A small self-supervised image encoder, trained from scratch: width 320, trained on capsule endoscopy frames (Kvasir-Capsule).
Rows from block 9 of a small self-supervised image encoder, named by matrix and row number. Rows with one number belong to one neuron. Each number is 200 + 20 x the weight over its row's rms, rounded and kept within 0 to 999. All counts start at 0. After the name is the row's rms in percent of the matrix's.
After each neuron's rows are labels from the 100 images, of 14976, where the neuron reaches its highest value: "responds to" is what is common among them. Only what is clearly more common there than usual is listed. The data: capsule endoscopy frames (Kvasir-Capsule).
# fc1: MLP up (model.blocks.9.mlp.fc1.weight, 640x320), inputs 160-319
# fc2: MLP down (model.blocks.9.mlp.fc2.weight, 320x640, transposed), outputs 160-319

fc1.263,044,215,204,220,197,199,175,206,201,143,172,208,182,207,234,239,195,181,201,220,203,188,203,200,176,245,204,200,200,208,205,214,216,201,152,210,192,195,204,203,199,195,196,229,218,189,215,208,202,218,198,203,147,197,197,212,200,171,201,184,210,202,217,198,193,180,203,187,120,202,202,190,178,171,200,203,170,221,202,201,177,193,202,194,212,194,212,198,190,205,201,144,145,195,197,208,200,198,180,201,244,206,203,189,197,238,201,182,195,204,154,208,206,200,191,203,200,190,187,202,200,200,201,206,210,226,214,190,179,205,192,189,193,186,190,201,202,203,201,176,189,215,147,211,201,201,201,199,183,234,198,204,201,204,196,222,219,200,193,197,202
fc2.263,037,199,200,204,200,200,222,196,200,198,207,202,199,199,197,204,200,200,192,142,200,199,203,189,200,221,210,194,197,198,200,209,202,202,198,204,181,202,203,201,200,202,187,202,200,195,191,196,201,226,200,197,200,200,201,200,200,200,200,203,200,200,242,209,200,196,200,196,195,226,200,186,201,198,206,198,200,197,170,200,200,200,201,199,200,200,214,200,200,200,179,212,205,199,201,200,200,202,199,202,204,200,200,201,179,201,199,200,208,331,201,200,201,117,200,200,200,200,221,200,200,202,200,196,109,200,205,200,198,200,230,198,205,204,249,218,200,200,202,215,200,199,201,200,200,200,232,200,203,198,219,197,200,206,198,200,196,192,224,200,198
responds to: finding: pylorus

fc1.511,069,189,201,210,196,204,236,197,177,190,201,212,194,201,199,203,200,197,201,190,196,197,199,200,227,219,199,204,175,200,209,205,238,199,163,198,209,194,201,198,219,201,204,197,193,207,198,198,194,199,209,199,204,195,200,210,201,204,189,206,198,192,201,158,185,199,203,196,210,209,200,200,164,192,198,201,213,206,200,196,195,207,196,196,193,205,201,200,208,196,195,188,197,203,193,206,200,204,201,183,182,205,201,200,231,205,200,171,192,90,168,193,204,204,197,192,200,201,179,208,200,186,201,211,202,205,200,202,189,198,204,169,191,203,189,204,197,203,194,233,194,200,197,198,197,201,197,207,191,173,203,195,216,200,212,249,203,201,202,203,196
fc2.511,040,199,200,200,200,200,222,214,199,201,193,199,200,208,200,219,201,200,187,204,200,200,200,201,193,142,220,178,201,194,192,211,192,203,198,209,61,199,234,210,195,202,199,200,200,182,210,191,200,195,202,199,199,202,205,200,201,201,199,205,200,201,236,203,199,199,200,196,198,223,200,205,208,199,205,199,201,198,214,201,200,200,242,201,200,200,200,200,200,200,193,200,200,200,201,200,200,214,199,240,200,200,199,204,178,203,200,204,221,186,200,201,199,145,200,200,200,180,230,200,199,199,200,201,198,200,204,309,202,200,179,199,207,201,202,212,192,200,201,212,200,199,209,198,199,199,196,200,199,201,151,201,200,191,200,200,203,177,239,200,200
responds to: finding: pylorus

fc1.579,059,195,202,208,198,200,199,206,200,172,232,206,192,206,200,215,206,183,200,211,199,195,201,165,194,243,203,206,191,210,212,206,243,200,175,200,192,187,220,198,208,190,203,203,194,207,202,203,200,210,207,198,201,196,194,207,197,193,190,196,200,201,169,199,184,198,240,195,219,212,201,192,182,188,190,205,147,204,200,196,183,207,204,200,150,204,204,198,200,198,201,186,132,207,191,205,199,203,201,209,200,204,194,201,200,227,200,193,195,222,93,201,205,204,200,205,199,184,172,207,204,197,206,226,204,212,205,198,188,203,199,185,188,189,173,209,198,200,196,208,179,205,141,197,201,194,199,200,188,201,201,192,208,201,193,189,208,200,193,199,196
fc2.579,044,196,200,205,200,200,199,200,200,197,197,200,200,203,203,200,201,200,196,0,200,200,202,197,198,198,214,217,200,196,195,214,202,200,197,199,190,205,200,206,196,203,199,200,200,199,200,191,200,213,201,196,200,199,207,199,201,202,200,207,199,200,252,203,200,197,199,196,196,236,200,190,200,200,202,199,200,196,191,200,200,200,206,200,200,200,202,200,200,200,196,209,199,199,201,200,200,221,199,202,197,200,200,202,192,200,200,204,212,199,201,201,201,177,200,200,200,204,227,200,200,202,200,200,186,200,206,206,199,200,215,197,207,201,207,204,192,200,201,226,200,200,210,200,200,199,199,200,201,200,199,202,200,204,199,200,203,180,201,200,201
responds to: finding: pylorus; finding: ileocecal valve

fc1.366,188,201,200,295,198,199,200,228,198,198,199,203,203,201,207,114,198,199,219,199,201,207,197,200,198,246,197,195,202,216,205,196,200,214,198,201,202,199,200,197,199,201,200,201,198,198,227,203,204,149,211,199,187,200,200,197,180,186,197,198,196,202,206,201,208,203,196,203,213,189,201,201,213,193,200,193,192,203,198,196,201,200,201,200,201,202,201,201,196,199,190,195,200,201,200,205,211,198,202,204,204,197,204,195,225,200,199,200,204,197,197,200,201,200,209,200,207,227,194,202,200,201,200,200,191,200,200,197,197,197,189,196,197,202,182,198,202,206,200,200,200,204,200,205,191,203,202,206,201,179,199,165,201,214,199,197,201,199,193,201,195
fc2.366,193,199,199,201,200,199,162,206,199,199,200,201,200,205,196,199,199,200,200,200,200,200,201,237,200,201,199,182,200,199,200,206,200,198,200,200,198,204,200,200,200,200,200,200,200,199,196,197,199,148,200,199,200,200,200,200,200,200,200,202,201,200,210,200,200,200,200,199,198,200,200,200,205,198,208,200,200,199,195,201,200,200,184,203,200,200,198,200,200,200,194,200,202,200,200,201,200,210,200,192,205,200,199,200,200,175,201,200,202,209,200,200,193,195,200,200,200,201,198,200,200,202,199,199,205,199,201,200,201,201,196,198,205,201,138,200,203,200,201,199,198,200,202,201,200,197,200,200,201,199,203,199,200,201,199,200,201,195,201,200,199
responds to: finding: ileocecal valve

fc1.601,047,204,198,207,191,215,209,217,187,205,203,198,193,209,187,209,201,191,200,155,198,179,210,232,217,208,195,201,164,205,198,212,197,187,226,213,193,187,198,206,126,207,210,205,196,211,183,234,193,199,209,227,210,187,201,209,200,214,190,204,196,192,195,196,192,222,207,196,213,218,202,186,194,215,196,198,201,217,201,194,194,214,201,196,209,201,200,200,200,199,200,235,186,209,190,208,198,206,201,205,196,200,193,198,421,204,201,218,191,137,186,158,201,209,219,200,204,201,186,200,199,203,217,216,206,208,201,202,183,191,194,200,190,201,199,205,194,199,198,216,195,194,198,203,200,289,191,200,191,205,193,170,232,207,203,178,202,206,205,193,194
fc2.601,037,200,201,158,200,200,242,204,199,200,201,198,200,206,200,231,201,200,193,219,200,200,200,182,198,197,216,195,201,198,207,213,200,202,198,211,180,200,218,203,220,201,200,217,200,202,327,193,200,201,200,200,199,200,201,200,201,199,199,163,199,200,199,207,200,200,200,198,202,215,200,218,127,200,169,199,201,200,265,200,200,200,202,200,200,200,217,200,200,200,211,195,198,200,200,200,200,208,200,286,157,200,201,204,22,201,200,212,210,181,200,200,196,214,200,200,200,197,204,200,200,199,200,200,193,200,200,252,202,200,160,186,206,200,200,173,176,200,200,206,200,200,204,200,200,200,197,200,200,198,118,207,200,201,204,200,199,193,204,200,209
responds to: finding: ileocecal valve

fc1.217,056,193,194,246,199,201,204,206,198,156,186,202,186,201,202,248,200,185,198,199,198,190,196,200,198,225,197,200,168,212,206,203,225,199,175,200,190,195,201,202,236,191,203,205,192,195,201,202,199,197,204,201,191,200,195,210,201,177,199,199,247,193,193,172,186,198,203,193,219,212,202,199,177,170,201,202,203,207,200,196,174,192,203,196,199,200,204,197,198,202,197,183,192,200,194,223,200,200,194,182,204,218,203,197,203,209,200,163,193,77,158,205,201,205,197,196,199,202,183,207,206,195,218,204,204,211,204,202,179,202,205,184,194,197,195,205,198,211,199,202,193,208,197,200,203,198,197,201,184,199,200,205,212,201,198,191,226,200,201,199,196
fc2.217,030,197,200,204,200,199,218,209,200,200,198,200,200,201,202,212,200,200,184,135,200,199,200,190,198,188,294,187,200,196,200,215,200,202,199,200,168,201,229,201,195,201,191,207,200,183,202,191,200,213,201,196,199,200,203,200,201,201,200,203,199,200,255,202,200,196,200,194,196,241,200,203,194,199,203,198,200,196,220,200,200,200,211,200,200,200,215,200,200,200,190,224,197,199,201,200,200,225,199,312,198,200,201,204,165,201,200,204,210,202,200,200,200,133,200,200,200,200,249,200,200,200,200,201,199,200,207,199,199,200,229,196,220,205,221,231,191,200,202,208,200,201,211,200,199,201,199,200,200,200,196,201,200,204,200,194,208,175,228,200,203
responds to: finding: pylorus

fc1.606,060,201,195,201,199,199,196,202,193,130,213,202,188,205,211,202,206,195,199,212,198,202,199,183,190,228,210,203,200,233,199,208,215,200,195,205,194,196,220,202,205,181,191,200,199,202,205,200,199,219,198,201,196,200,191,203,191,181,195,193,199,205,198,204,193,197,220,191,217,204,197,189,189,198,192,206,146,206,202,196,191,207,205,196,198,203,196,199,200,202,200,157,182,203,197,201,200,196,200,211,212,201,197,198,196,206,201,190,199,308,141,205,206,201,201,214,198,180,154,202,207,200,204,202,214,209,207,199,182,203,200,192,191,194,195,205,200,200,200,201,189,214,171,197,202,193,203,198,192,228,198,202,205,201,192,198,204,200,191,195,199
fc2.606,039,195,200,206,200,200,200,200,200,197,196,201,200,203,203,208,199,200,198,187,199,199,206,199,199,192,240,202,200,194,196,218,203,198,197,201,195,206,200,205,194,204,190,199,200,195,179,193,200,216,201,197,200,199,209,200,202,203,200,207,200,201,219,204,200,195,199,196,193,244,200,197,200,200,202,198,200,194,194,200,200,200,211,201,200,200,205,200,200,200,198,215,200,198,201,200,200,210,200,203,198,200,201,203,163,200,201,204,211,308,200,201,201,200,200,200,200,205,247,200,200,206,200,200,197,200,207,191,201,199,218,195,200,203,208,204,188,202,201,223,201,199,209,200,199,200,204,200,202,200,197,208,200,205,200,200,201,185,206,200,202
responds to: finding: pylorus; finding: ileocecal valve

fc1.210,042,194,207,224,197,203,202,202,186,180,171,205,189,206,199,228,234,191,197,217,199,185,200,201,206,234,197,201,188,217,217,218,255,197,109,208,188,159,201,156,203,195,202,199,193,190,225,200,200,205,214,199,200,202,198,216,202,159,194,199,197,190,203,163,173,200,209,183,144,214,202,199,191,184,198,201,219,199,200,197,189,208,201,201,197,208,214,195,229,198,202,162,161,196,190,233,204,204,183,202,193,219,203,195,216,216,200,170,184,166,154,204,207,204,185,183,199,202,164,207,202,190,215,200,213,214,205,200,174,200,197,96,193,193,194,204,197,207,181,195,181,207,189,199,196,200,196,211,182,138,212,200,203,204,213,188,219,201,200,234,198
fc2.210,031,198,200,207,200,200,244,207,200,199,250,203,200,210,203,201,201,200,193,192,200,200,200,200,198,202,215,264,200,197,139,214,201,200,200,202,192,200,204,201,235,201,187,200,200,188,208,195,200,210,201,198,198,200,202,200,201,201,200,203,200,200,322,207,200,198,200,196,196,211,200,199,199,200,228,199,200,197,201,200,200,200,206,200,200,200,197,200,200,200,198,203,199,200,200,200,200,211,200,199,217,200,200,204,195,199,200,198,219,206,201,200,203,139,200,200,200,147,208,200,200,200,200,198,97,200,203,381,209,200,230,197,201,202,218,229,187,200,201,218,200,200,200,200,199,201,214,200,200,181,198,199,200,203,200,200,196,183,202,200,200
responds to: finding: pylorus

fc1.375,117,196,190,299,190,192,191,182,180,178,199,223,198,200,201,102,202,201,191,201,232,200,196,200,198,235,201,200,209,201,203,201,200,206,199,210,196,207,202,200,202,197,196,197,204,194,249,199,199,196,200,199,196,223,205,200,200,199,200,200,205,200,207,208,204,197,200,195,190,200,201,177,199,178,205,201,199,201,234,201,201,195,199,224,198,199,196,198,204,195,221,196,202,200,198,188,195,199,198,199,204,199,200,203,198,201,200,202,214,213,199,207,201,201,200,216,206,200,183,205,200,202,196,199,160,201,202,200,222,189,196,203,198,175,129,205,200,201,208,202,199,205,199,196,202,197,199,197,195,195,204,197,200,207,202,202,202,197,200,199,199
fc2.375,045,195,200,206,200,201,203,202,200,197,191,200,199,215,201,203,198,200,198,198,199,199,205,294,199,184,201,189,200,193,196,212,203,194,192,197,192,208,199,207,197,205,196,199,200,189,198,194,203,27,200,198,204,200,209,199,202,201,200,210,200,202,246,203,199,198,199,195,190,230,200,199,211,200,212,199,198,194,200,200,200,200,204,201,200,200,211,200,200,200,197,198,198,197,203,200,200,211,199,197,197,200,199,202,149,201,201,201,206,384,198,201,201,201,200,199,199,207,204,200,199,211,200,200,202,200,208,207,197,199,189,193,209,202,200,205,195,201,202,220,200,198,211,200,200,202,201,200,201,200,171,203,200,204,197,199,205,179,210,200,199
responds to: finding: ileocecal valve

fc1.2,039,183,207,217,207,196,251,115,173,106,167,201,186,232,195,233,198,188,199,200,197,200,197,199,199,222,200,198,189,279,195,215,268,205,198,211,191,209,194,190,265,180,201,234,196,194,238,176,213,199,198,185,196,190,185,210,208,205,202,200,223,183,204,202,179,194,200,186,207,206,199,204,146,189,202,200,216,197,187,189,195,207,194,207,200,200,201,200,203,197,186,172,200,190,196,235,211,186,200,200,195,206,206,199,244,191,200,170,196,71,170,206,204,200,179,182,199,204,182,206,215,201,214,194,200,208,197,131,189,163,204,207,199,224,175,206,197,204,194,205,198,202,196,197,201,200,200,196,170,178,199,212,198,200,192,193,208,200,213,203,191
fc2.2,030,198,200,155,200,200,207,216,200,197,188,200,200,209,199,210,200,200,192,215,200,200,201,205,197,125,220,181,202,198,199,209,199,200,199,202,213,202,206,203,223,202,200,197,200,174,196,196,200,194,200,200,200,200,206,200,200,200,200,204,200,200,281,207,200,200,200,198,196,206,200,222,240,201,213,199,200,199,189,201,200,200,208,200,200,200,204,200,200,200,226,227,198,200,196,200,200,203,200,213,150,200,200,202,141,203,200,205,219,229,200,200,196,199,200,200,200,199,267,200,200,200,200,200,193,200,200,404,216,200,216,70,215,201,229,219,188,200,200,201,200,200,203,200,200,200,201,200,200,211,195,194,198,202,200,200,216,176,204,200,200
responds to: finding: pylorus