A small self-supervised image encoder, trained from scratch: norm layernorm.
Rows from block 5, named by matrix and row number. Rows with one number belong to one neuron. Each number is 500 + 40 x the weight over the matrix's rms, rounded and kept within 0 to 999. All counts start at 0. Numbers have three digits each.
# fc1: MLP up (model.blocks.5.mlp.fc1.weight, 640x320), inputs 107-213
# fc2: MLP down (model.blocks.5.mlp.fc2.weight, 320x640, transposed), outputs 107-213
fc1.363:498499515501494495517501550499509502393509496502455503537260432499510418484497501504497467503507493499495500741506393497496508497499502498505461499562504500496499427585423500515480489499507496497499500378519504445512514499503518474489494494514500458508502471503497498507500474479496501610499442505491560503510486479515510
fc2.363:500495500500516494495462501504477505503499494500502508509527494500499493499506500486499498495498497500498499514500503509501497503500506499505505499494507500503502498500500506498499503505508503500499504496501502496502500501500497499498489498498503501509507385499462505504499491500511501505495496501496498491502500493491505
fc1.364:493496314507501501392521524482499481493502499505502512347512496500489530511504495494509507490500485498491465493496481494506509502552473499499504548530501508495471501499481512502501502481551508510495499488492495439477503492501507553508487513424551503407538500402513484423486502486496555496489528448535499509508500507495485
fc2.364:500502500523514498489500501500491499471520497500497523512516495499505494496504498502500498500499500506499500499497494500491502499525502495500493499468494500500491494501506497500516500504513505537498574520500500524500500504507495512521671502500508500526504488500504500505502496498509500491510510501499498492504495498506509
fc1.365:505500489367531504512485482511509501509499488506499481536628503498500471414500501497490493476503504473496503511501536505498497493483514466496512484462499503496504497539503490514418502508488500500496492624502512498511500515501513499485567496503471476511506494522501506537502548509500497507505492625510526495483491494490497
fc2.365:500498501758501500496497499499505499500453505500524490490420517502511517504487500491500500505501502505500501502510496390444527499486472495545503503487508502498478501500370507502503501511512484499495501505500498499499500500495502496502382500500507497476525507489507498496511496508492500501504500505502500344507500506494454
fc1.366:509497496471501502504501511509494502496490499501499470597556481510514493441502503482501502522504492443535491499502332490500505464500585486460502500495502500498498499506498494505409486496513470516506496506478501483503505502525500542489508501496507492518497500526490497524500500506520512513501494555495541529500481497504487
fc2.366:500492500513491495507467498498504500518466501500502441460519495500467524508505500486500500501500497501509500510500503383496540500418394493509502501482501506497490502500508507480488497501507503403506491468499500492501500500515503494483474500500487501497490518475515499501505493510496498511527497460500489462500502497501364
fc1.367:490504500470526509541496486519520502506496497486490485496511497502483541467532496500501506500493501509498516504501496501496488493479514493503498501494499496493526502507497492577521488494510500443502522484512499499516491503413498498553499500498541476503500501500512499518442490524491491524502488501503500504480500490507499
fc2.367:500499500531508500497497500501494500500506501500493507516496503500594521505498500498497500499500500500502500499498503514511483501527504501496513500485543499497472501498485500449497500421508501504500501502500500494500500501508498489345493499499503495520506500500493501500500500482500500496484494498500502472496500500514500
fc1.369:481510506492503497524546537483496489553500499494506499467505492488482517517501501510512506496500509574490511502500582506501505516510404521569507490503494498503501508502500507494510504501446497479503506441501500503506498495477502483467476501515502516491504501461508495473501498504496493497499508331508503501504519497496504
fc2.369:500505500500514501472506500506499501490606499500452504594486498500514488500498500522502500500500500502499500483499499505501575500553518506498501500506499496500492498499498499417521500500512490502496497495500500504500500501501500499587523499500481500488546431502479501504500505498498503556483501511498501498490500497525504
fc1.370:501504502494497511572526529513474498520484499496657501820256704505695502498718501506502497500522502501491488700506302542547499509398508508515494500602529516490503497652474508487513499497505522510505511296504499499512499523511485494558447484502494496475525495516492496502487453512498496733512482506495645537685498480498522
fc2.370:501500500502000487562456501502489498507388495500999490545548489500511510499505501482496498497500497500500500469510500495506505502492453495502502500484519500500496499499561518497720502508499500516498561495501500498503502505501497498404369500498495504627504495499497504503500488504505502510500498504500500486503500495488511
fc1.371:526500502532498502497484510521500494483497507511505514502489495509511442492501486486492485509496496506500501498498478493502501500502536491493495506497503508492490502497511513505468500499519509558487499516491506495494502500525504507487502494499490573491488505519488492512497504507508501492516476556500500469506503497500495
fc2.371:500498500472497499505514498497502499500494501500525480484521501500482520508501500496500500500500500502501500524502511492477506500500487497503501502475546502501499500500501509502494500500486498495502512491500500498500500500495500503523499500500496500508484523499522500499499486503499500503511499503500498482509500501471492
fc1.372:495427991504458431801637519499547500437510507499510501294206320487495670499492497503501500510479499500501481507577501459500501523510496502543536408503502499485499570502493531492490501510509516497501499441486500495490505468501220501499514504499426481488518498451491499489505476471536513420500499529508490502498495517499513
fc2.372:500497503208509502497329501500456501504458493499524573500500501493502483488504500491494500489498500489519496501487498518516485516511517504486506493504499497506711498500528492498429501493488522421503518508501501503503500495505498502489543498499512501501491502512501506508504495498519497501504494495498495509510499494487512
fc1.373:528494470519498489533500494493542492492507491500498489506509543499500485441520514499483461468502516494499553532488588505510516519462499508490497470480507502505489476546508493494498496495461488487493491511502500497514507488496516500502512492507485490505511502498501500508594523521493501509501500551495497510489498501485506
fc2.373:499497500674504501431503500500502517501562502500550505515459494501510466508498500504513500505500503509493501496500505339427504499493510500508488500491500500499497499500247505526544501549508492496494528503500500504499500500477499500501497499500501500413509457497497500497499493505499504507527502506502501495518501505466462
fc1.374:514500488495619512513470477532508516530502490507614454507826503498476524469499515507499489503488503470552495500501510505492471491491453497441502506443487496417537497538508499540496502459461498482496500509519516541499497511469501495466502489501526490501440495551500508503507531499509491580487499544503502475501499504485531
fc2.374:500499500531499504508456500497502488499419502500500497500336504502508523512497500502505501500501500505488503481509496485504580484495460495542508504491503501500496500501491508501503500498529490461495396492500498496500500506502513489498311498501497489490528501499435497499525511500492503499511504504500502438495500508499488
fc1.375:502463468551495504497505510505504499393515504506502500464517519504497449497501496494497503502493488457511480491495418498492474500471496468441492515521511500494487492498500507506487511498554501541490460498518499497489507497525511574500505499413504497510496499500503499484499501495496522510478511572592459506510498518500493
fc2.375:502500500495489500501275504498496497496468500501502535468526493500468489500510500495499499500500502496497500491500451491489468499497487485505492500505430508505497499502509500514496500503500511508501498498500500490500499504505503503508507506500501503490499502499501498498505501511501494497508500499501499505509500501482498
fc1.376:473518510489482497503502481496497501515499489494498503441404491489504520506503493498518517496500505497500498430503498457501505500522491500492495492534490499515508527486498505503517494505500504482503502503501486496486501495485507501550439518487520503508544494477509492485495474503495504489497510394520501466443502503500492
fc2.376:500501497484539500498499503506493499500510496500453516526567492500503489501501500514504499499500497494500500493499488558509506500598500499502504497496505499500492498500593499466504501498501500501497592507500500500499500501502499500493531500500499500510514498500510499507501511493521500501493498512496476500498495500497545
fc1.377:495494511483596501491501519498491503513500500500506496461502472498484508499501498506518507492504506498485501494503539496500489498506497501507500494507496504502542499496500504507508495500501504499504520501503499502500496501479500490504392506505500508499500500458501503483502496501506499477501513427505525494469501498467501
fc2.377:500500500503519497504489500505500501500508499500493503517494497500531496501502500498498500496500500501506500504501498503532513500565499502495508500507523497500475500499484501448507500482510500516497503491500500500500500504503496508508488499500498502513526499501469501502495501496506499494521500503497501480486500499526511
fc1.378:469504500494433498509532493497484501524510500500504501441506478488479530508497511500511513502483507511501499497499506486500502498517494509507499499503484496504505521508500501502504496454491502445529505507504497503500498497493496495508500509496507499491501489478510499485500483501495500498497541424513502475464505535475493
fc2.378:500501500531537501504438500505491501498503499500449502515490497500510473501499500519503500498500501489501500487500487507505590500528517503493499500507512499500491500500558500450513500473511499504497490510500501498500500502508500500503502500500500499515511467502500501501501504499501500524484494503499501502484495500507582
fc1.379:493515505495478515637514518512475501523496500494609506861166709502562547648526503508497495501533500502504500667505341545514498513254506502557501498601532507499502474815493517496553497496505538516520518320495498501515499507496483495551438493496500567476505555508494500494491494505501494598514489542499579501609508477502519
fc2.379:501498500505000487491460503503490501505256494499930485544512489501506743505504502479499498499500498502500500497504500498514477502486380498502500500502520499500501500498514510473527501507506501506498496493500500499503501508500499499505257498498509501575504502499502502501500490505504501509493497501500500371502500496493519
fc1.380:486518484497485489507496498492499496511502491494497503441503461499450557489495538496505502501477500558504504505500505493523518503521462504503499501497492495504517515538501427504512487489378509381506501504502498517498506485500502506507523508496503504480498493465505475484577368514496507551502503405505488501489515503494505
fc2.380:500513500497555506475500499501494504502518499500452504536457502501544477498499500504501500500500499500497500509496502525306615500666516500510503500479514499500422501499484500492493500510512500491496484504504501496500500503507495496497514496500492495482506470490506502501500496503498503514499493503497500504498500499516503
fc1.381:484502494501238490506520509484502493499499497497585500212502491500497523538488498500506533500450499598499497404494473494504507505549496547501496502503488493515497507514500503504577495456483511495504500503502491496494505490502502505519508524477499504503524485473507489481493447500494501491500514380522499474482508506498505
fc2.381:500504506445577509503480514499493499477501496500424531898504500500503474497508496514501501500499499485500500601498493515496528498603494497496499500494490502499491497505493485496356501500515517494494496502500500498499500500529484503501590496501487494510500427500511499508507498499500500497499564499500500502486492501510497
fc1.382:501500502491480503625508516495474509523491495501508519684385594506504510709495505504556495500500496518642499695508383567500497498469489504500523497570506506499501381860484519499619499494495553541593512396477497502501504502498497498645477499500510504493499565527497501488498493501496496479510492536502552494542504459503486
fc2.382:500494500432000493424487501506452501512503494499756492501512484502492487512503501475498498498499498502499500505500501999513489503486000496504501500499503500500584500498495505490500501504504501500499491494502500500501500504501495498500505500498503492511509496498495504502500496503503501508502494501498500495509500492493560
fc1.383:503508202233513504487502478480516499407492481500465510527512516513509466494514480485500492495502501501494496496488489513495507490482534452499498508495498506532498495489459500527504498511519492537482500502502493448526520509499504557498496501486499489512508500399511497501484525554407500522494501499487505506509472500516483
fc2.383:500499492829516494500517501502501500497517501501500510495609497506494521502504500491497500509500498513496500524500531516471498500498432496506504500434505503495488500493465498484513500511498495507498504502500496505499500500487483497536488500499501501512532497475501497496500496498494499492503569498501500458501501499455513
fc1.384:464503499492498500500499497505498499485499500500551501461519449496478514500482536496514513525504501497508495495504433490491506485508500507505500500498494488500503508503499511511502496498493506497510506510496501501490500494513498499478492498492551497498472489494505490485495448518501514499497500479533545513495506524501492
fc2.384:500500500498513501523474500500499499505484500500435495501508497500528488502502497495489500498500499499501500512501495517499664500570501498503505500492507500500472501500536502490487500494510503478500501473500500498500500500510500501521496492500503496517510497501502500501499500500498499500517485505499500438519500500539498
fc1.385:496510675495503520549526543509493496511497499548503499822205913512587512583598513502498505503530510505493493508503308547510495512425507501520489490608526513512505499743508502493554495494509534502515512305503501501509502523506486492557436488494492486479526504505490500492496460512501496680502495492489576569625500490497514
fc2.385:501502500526000497620283505500490503502513495500493487507544496500512596499510501487480500497500498499501500355506553500598501495487495490501503500479518497503512495499686506498851501508496505472498485499502499502502501508500495500489022498499505518638496503498402503506500486501506500505489512503501501423503502496493507
fc1.386:502514370501528505477506478490509499447492499502463524476502500504503470503498487498496490500517503505492492496497482515500500465494511495495496528503502501553493500448494498511518500516563497523489503503500491497499494504500505534483490502499493509498501496473500496505488511511471562528499490509470507493513487500498482
fc2.386:500507496474472501580571500501499498488507502501496509502552500507461521498503500497500500506500499503496500506497540503503495500493480496498510500490495500499495499497503499499515499489481492504500499500500496505499500500480500504631521501500507504516504501500493496499500500499497500498508514501501501500506500497481500
fc1.387:501501499501488505638513526507481503516494500535513508831285664502528503564501504503524496503523501498501500640517330569516498508334505500510502500549524505494503444745504519496521500499499532523526513260493500505509497517497491494552462489501499595475516521508492499501471492502498497502521490517499569500552501399497507
fc2.387:500499500503000489493477504504489501502417497500865496513526488501500510505508501478499497499499499502503500482502500503507504504492406500505506500491509500500501501499501506487514501507502501504499510497500500494503501505500499498500496500498498497523502502498498501503500492507500502511501494504499500382506500498490518
fc1.388:511479501443532513497492465520419513494498501506497497598497502502506466405494500493494487505504497429538497499502408496499498482466567489497504505482502503497506497500502498513355504501500496514498496520500506494508500511504505500469502483502450484525475501549482512572502542501541500510502481784498502489510490498503532
fc2.388:500493500536470501550453501497512495513475503501561490462482499500491512513493501490500500501500500508504501495505487458495523500393392493549505502490453502500509499500487505538501500495495493505504494491499498473500500500484512501502355502500503501492498550499494494492499498501496499504517497500500499425516504503492501
fc1.389:497534483470503500536497492505494492492502491471495501498558499491503500461499508493494497500505507495480510499499522496493502500500497505503516500488497504504502474497501498497465480502462493469533500499490506494518509500493498496502495501505503495502508492501502498512500503500498496501501497498518513520490501498500492
fc2.389:500500500557502500491503500500504500500500502500518498495499501500508502521499500498495500500500500502500500510504499505521498501516491500501500500468571500500430501500414505496517500506501500500502514510500500495500500500491500500523484498500503499511500488494497500499508495496498500501493492503500500492498500501499501
fc1.390:515496475499510501521491500508500500495500493501482501514519512514513475430510507499488481502502496461501500506498511502503498502433514495505551500478509505492481494534497491505419504561507500501500495493490502488504503511505497503487550498505486451510502503531491515527502517502535500515508475599489558553497492456496500
fc2.390:499496500510477501508500501496502505501487503500587496484467504500506511506498501495508500501500500508503500500504495477440515500495478497503499500475502501500468500499389506510498500520504499500504526492500500496499500499507499497503452498500502498415495575499504496497502485524496500498515499489502499478515502506496378
fc1.391:507514502264544505517485493499515483508495492493487485624492498514531543397501513500509488498527501502522524514501531505500547486469518522531560499433496504503517522503501450531497498496477473492502495743506503496560494508500499475496499493563504482517511497509499506537492506504506487542513470541491511493489496485508510
fc2.391:500497495688499496504513500500511500506506502500525465403495503501507513504489501493495500507501499507500502506516501497370499496499429498516504502482514501496421500500500503499500500514502490504499502509500498505499501501487499487507430501500517489466535501491504498495504497506496500501433501504503492380516499505496506
fc1.392:507497475247500503511500507508513506479505501503494500508506502475508491453493499490494500504502496473496484496495496503500498457502500490462535502490510508499496485515500494536474502501497504528547495543502498481496524504560502532259515499489440485517500482516490497504554499501517504510500502566507511501502490511579496
fc2.392:500495502704500498504447502496505499523443501501503505451499505500503509506505500478500500501500499500501501492511484498467505500460453493520509501484514505500484500503521502492494500502504502483502502505500500498499500501514506495896421501500501496469498500486481496498499499505502499500511500506500494408534502506251510
fc1.393:507485497511494501500496507502501505486500501512500494607500505511653476423500501499489499501495490353516496511501121516497501500487505495466502505497513505498498494504498495500495501494489514500496489622499504500497503504524495504491523495501477502506494501508500499517502500501518507499500497578494488493500500504509537
fc2.393:500497501654498500505440499494544498505443501500508447473429495501492500527501500479499500501500501501499501503511445375474511501485435488522497502496488509504499503501495500505466498519509507495502483498500500492500500503512501493419498501500493497499495500500531497498506494518495501509505497506500496455504502502487496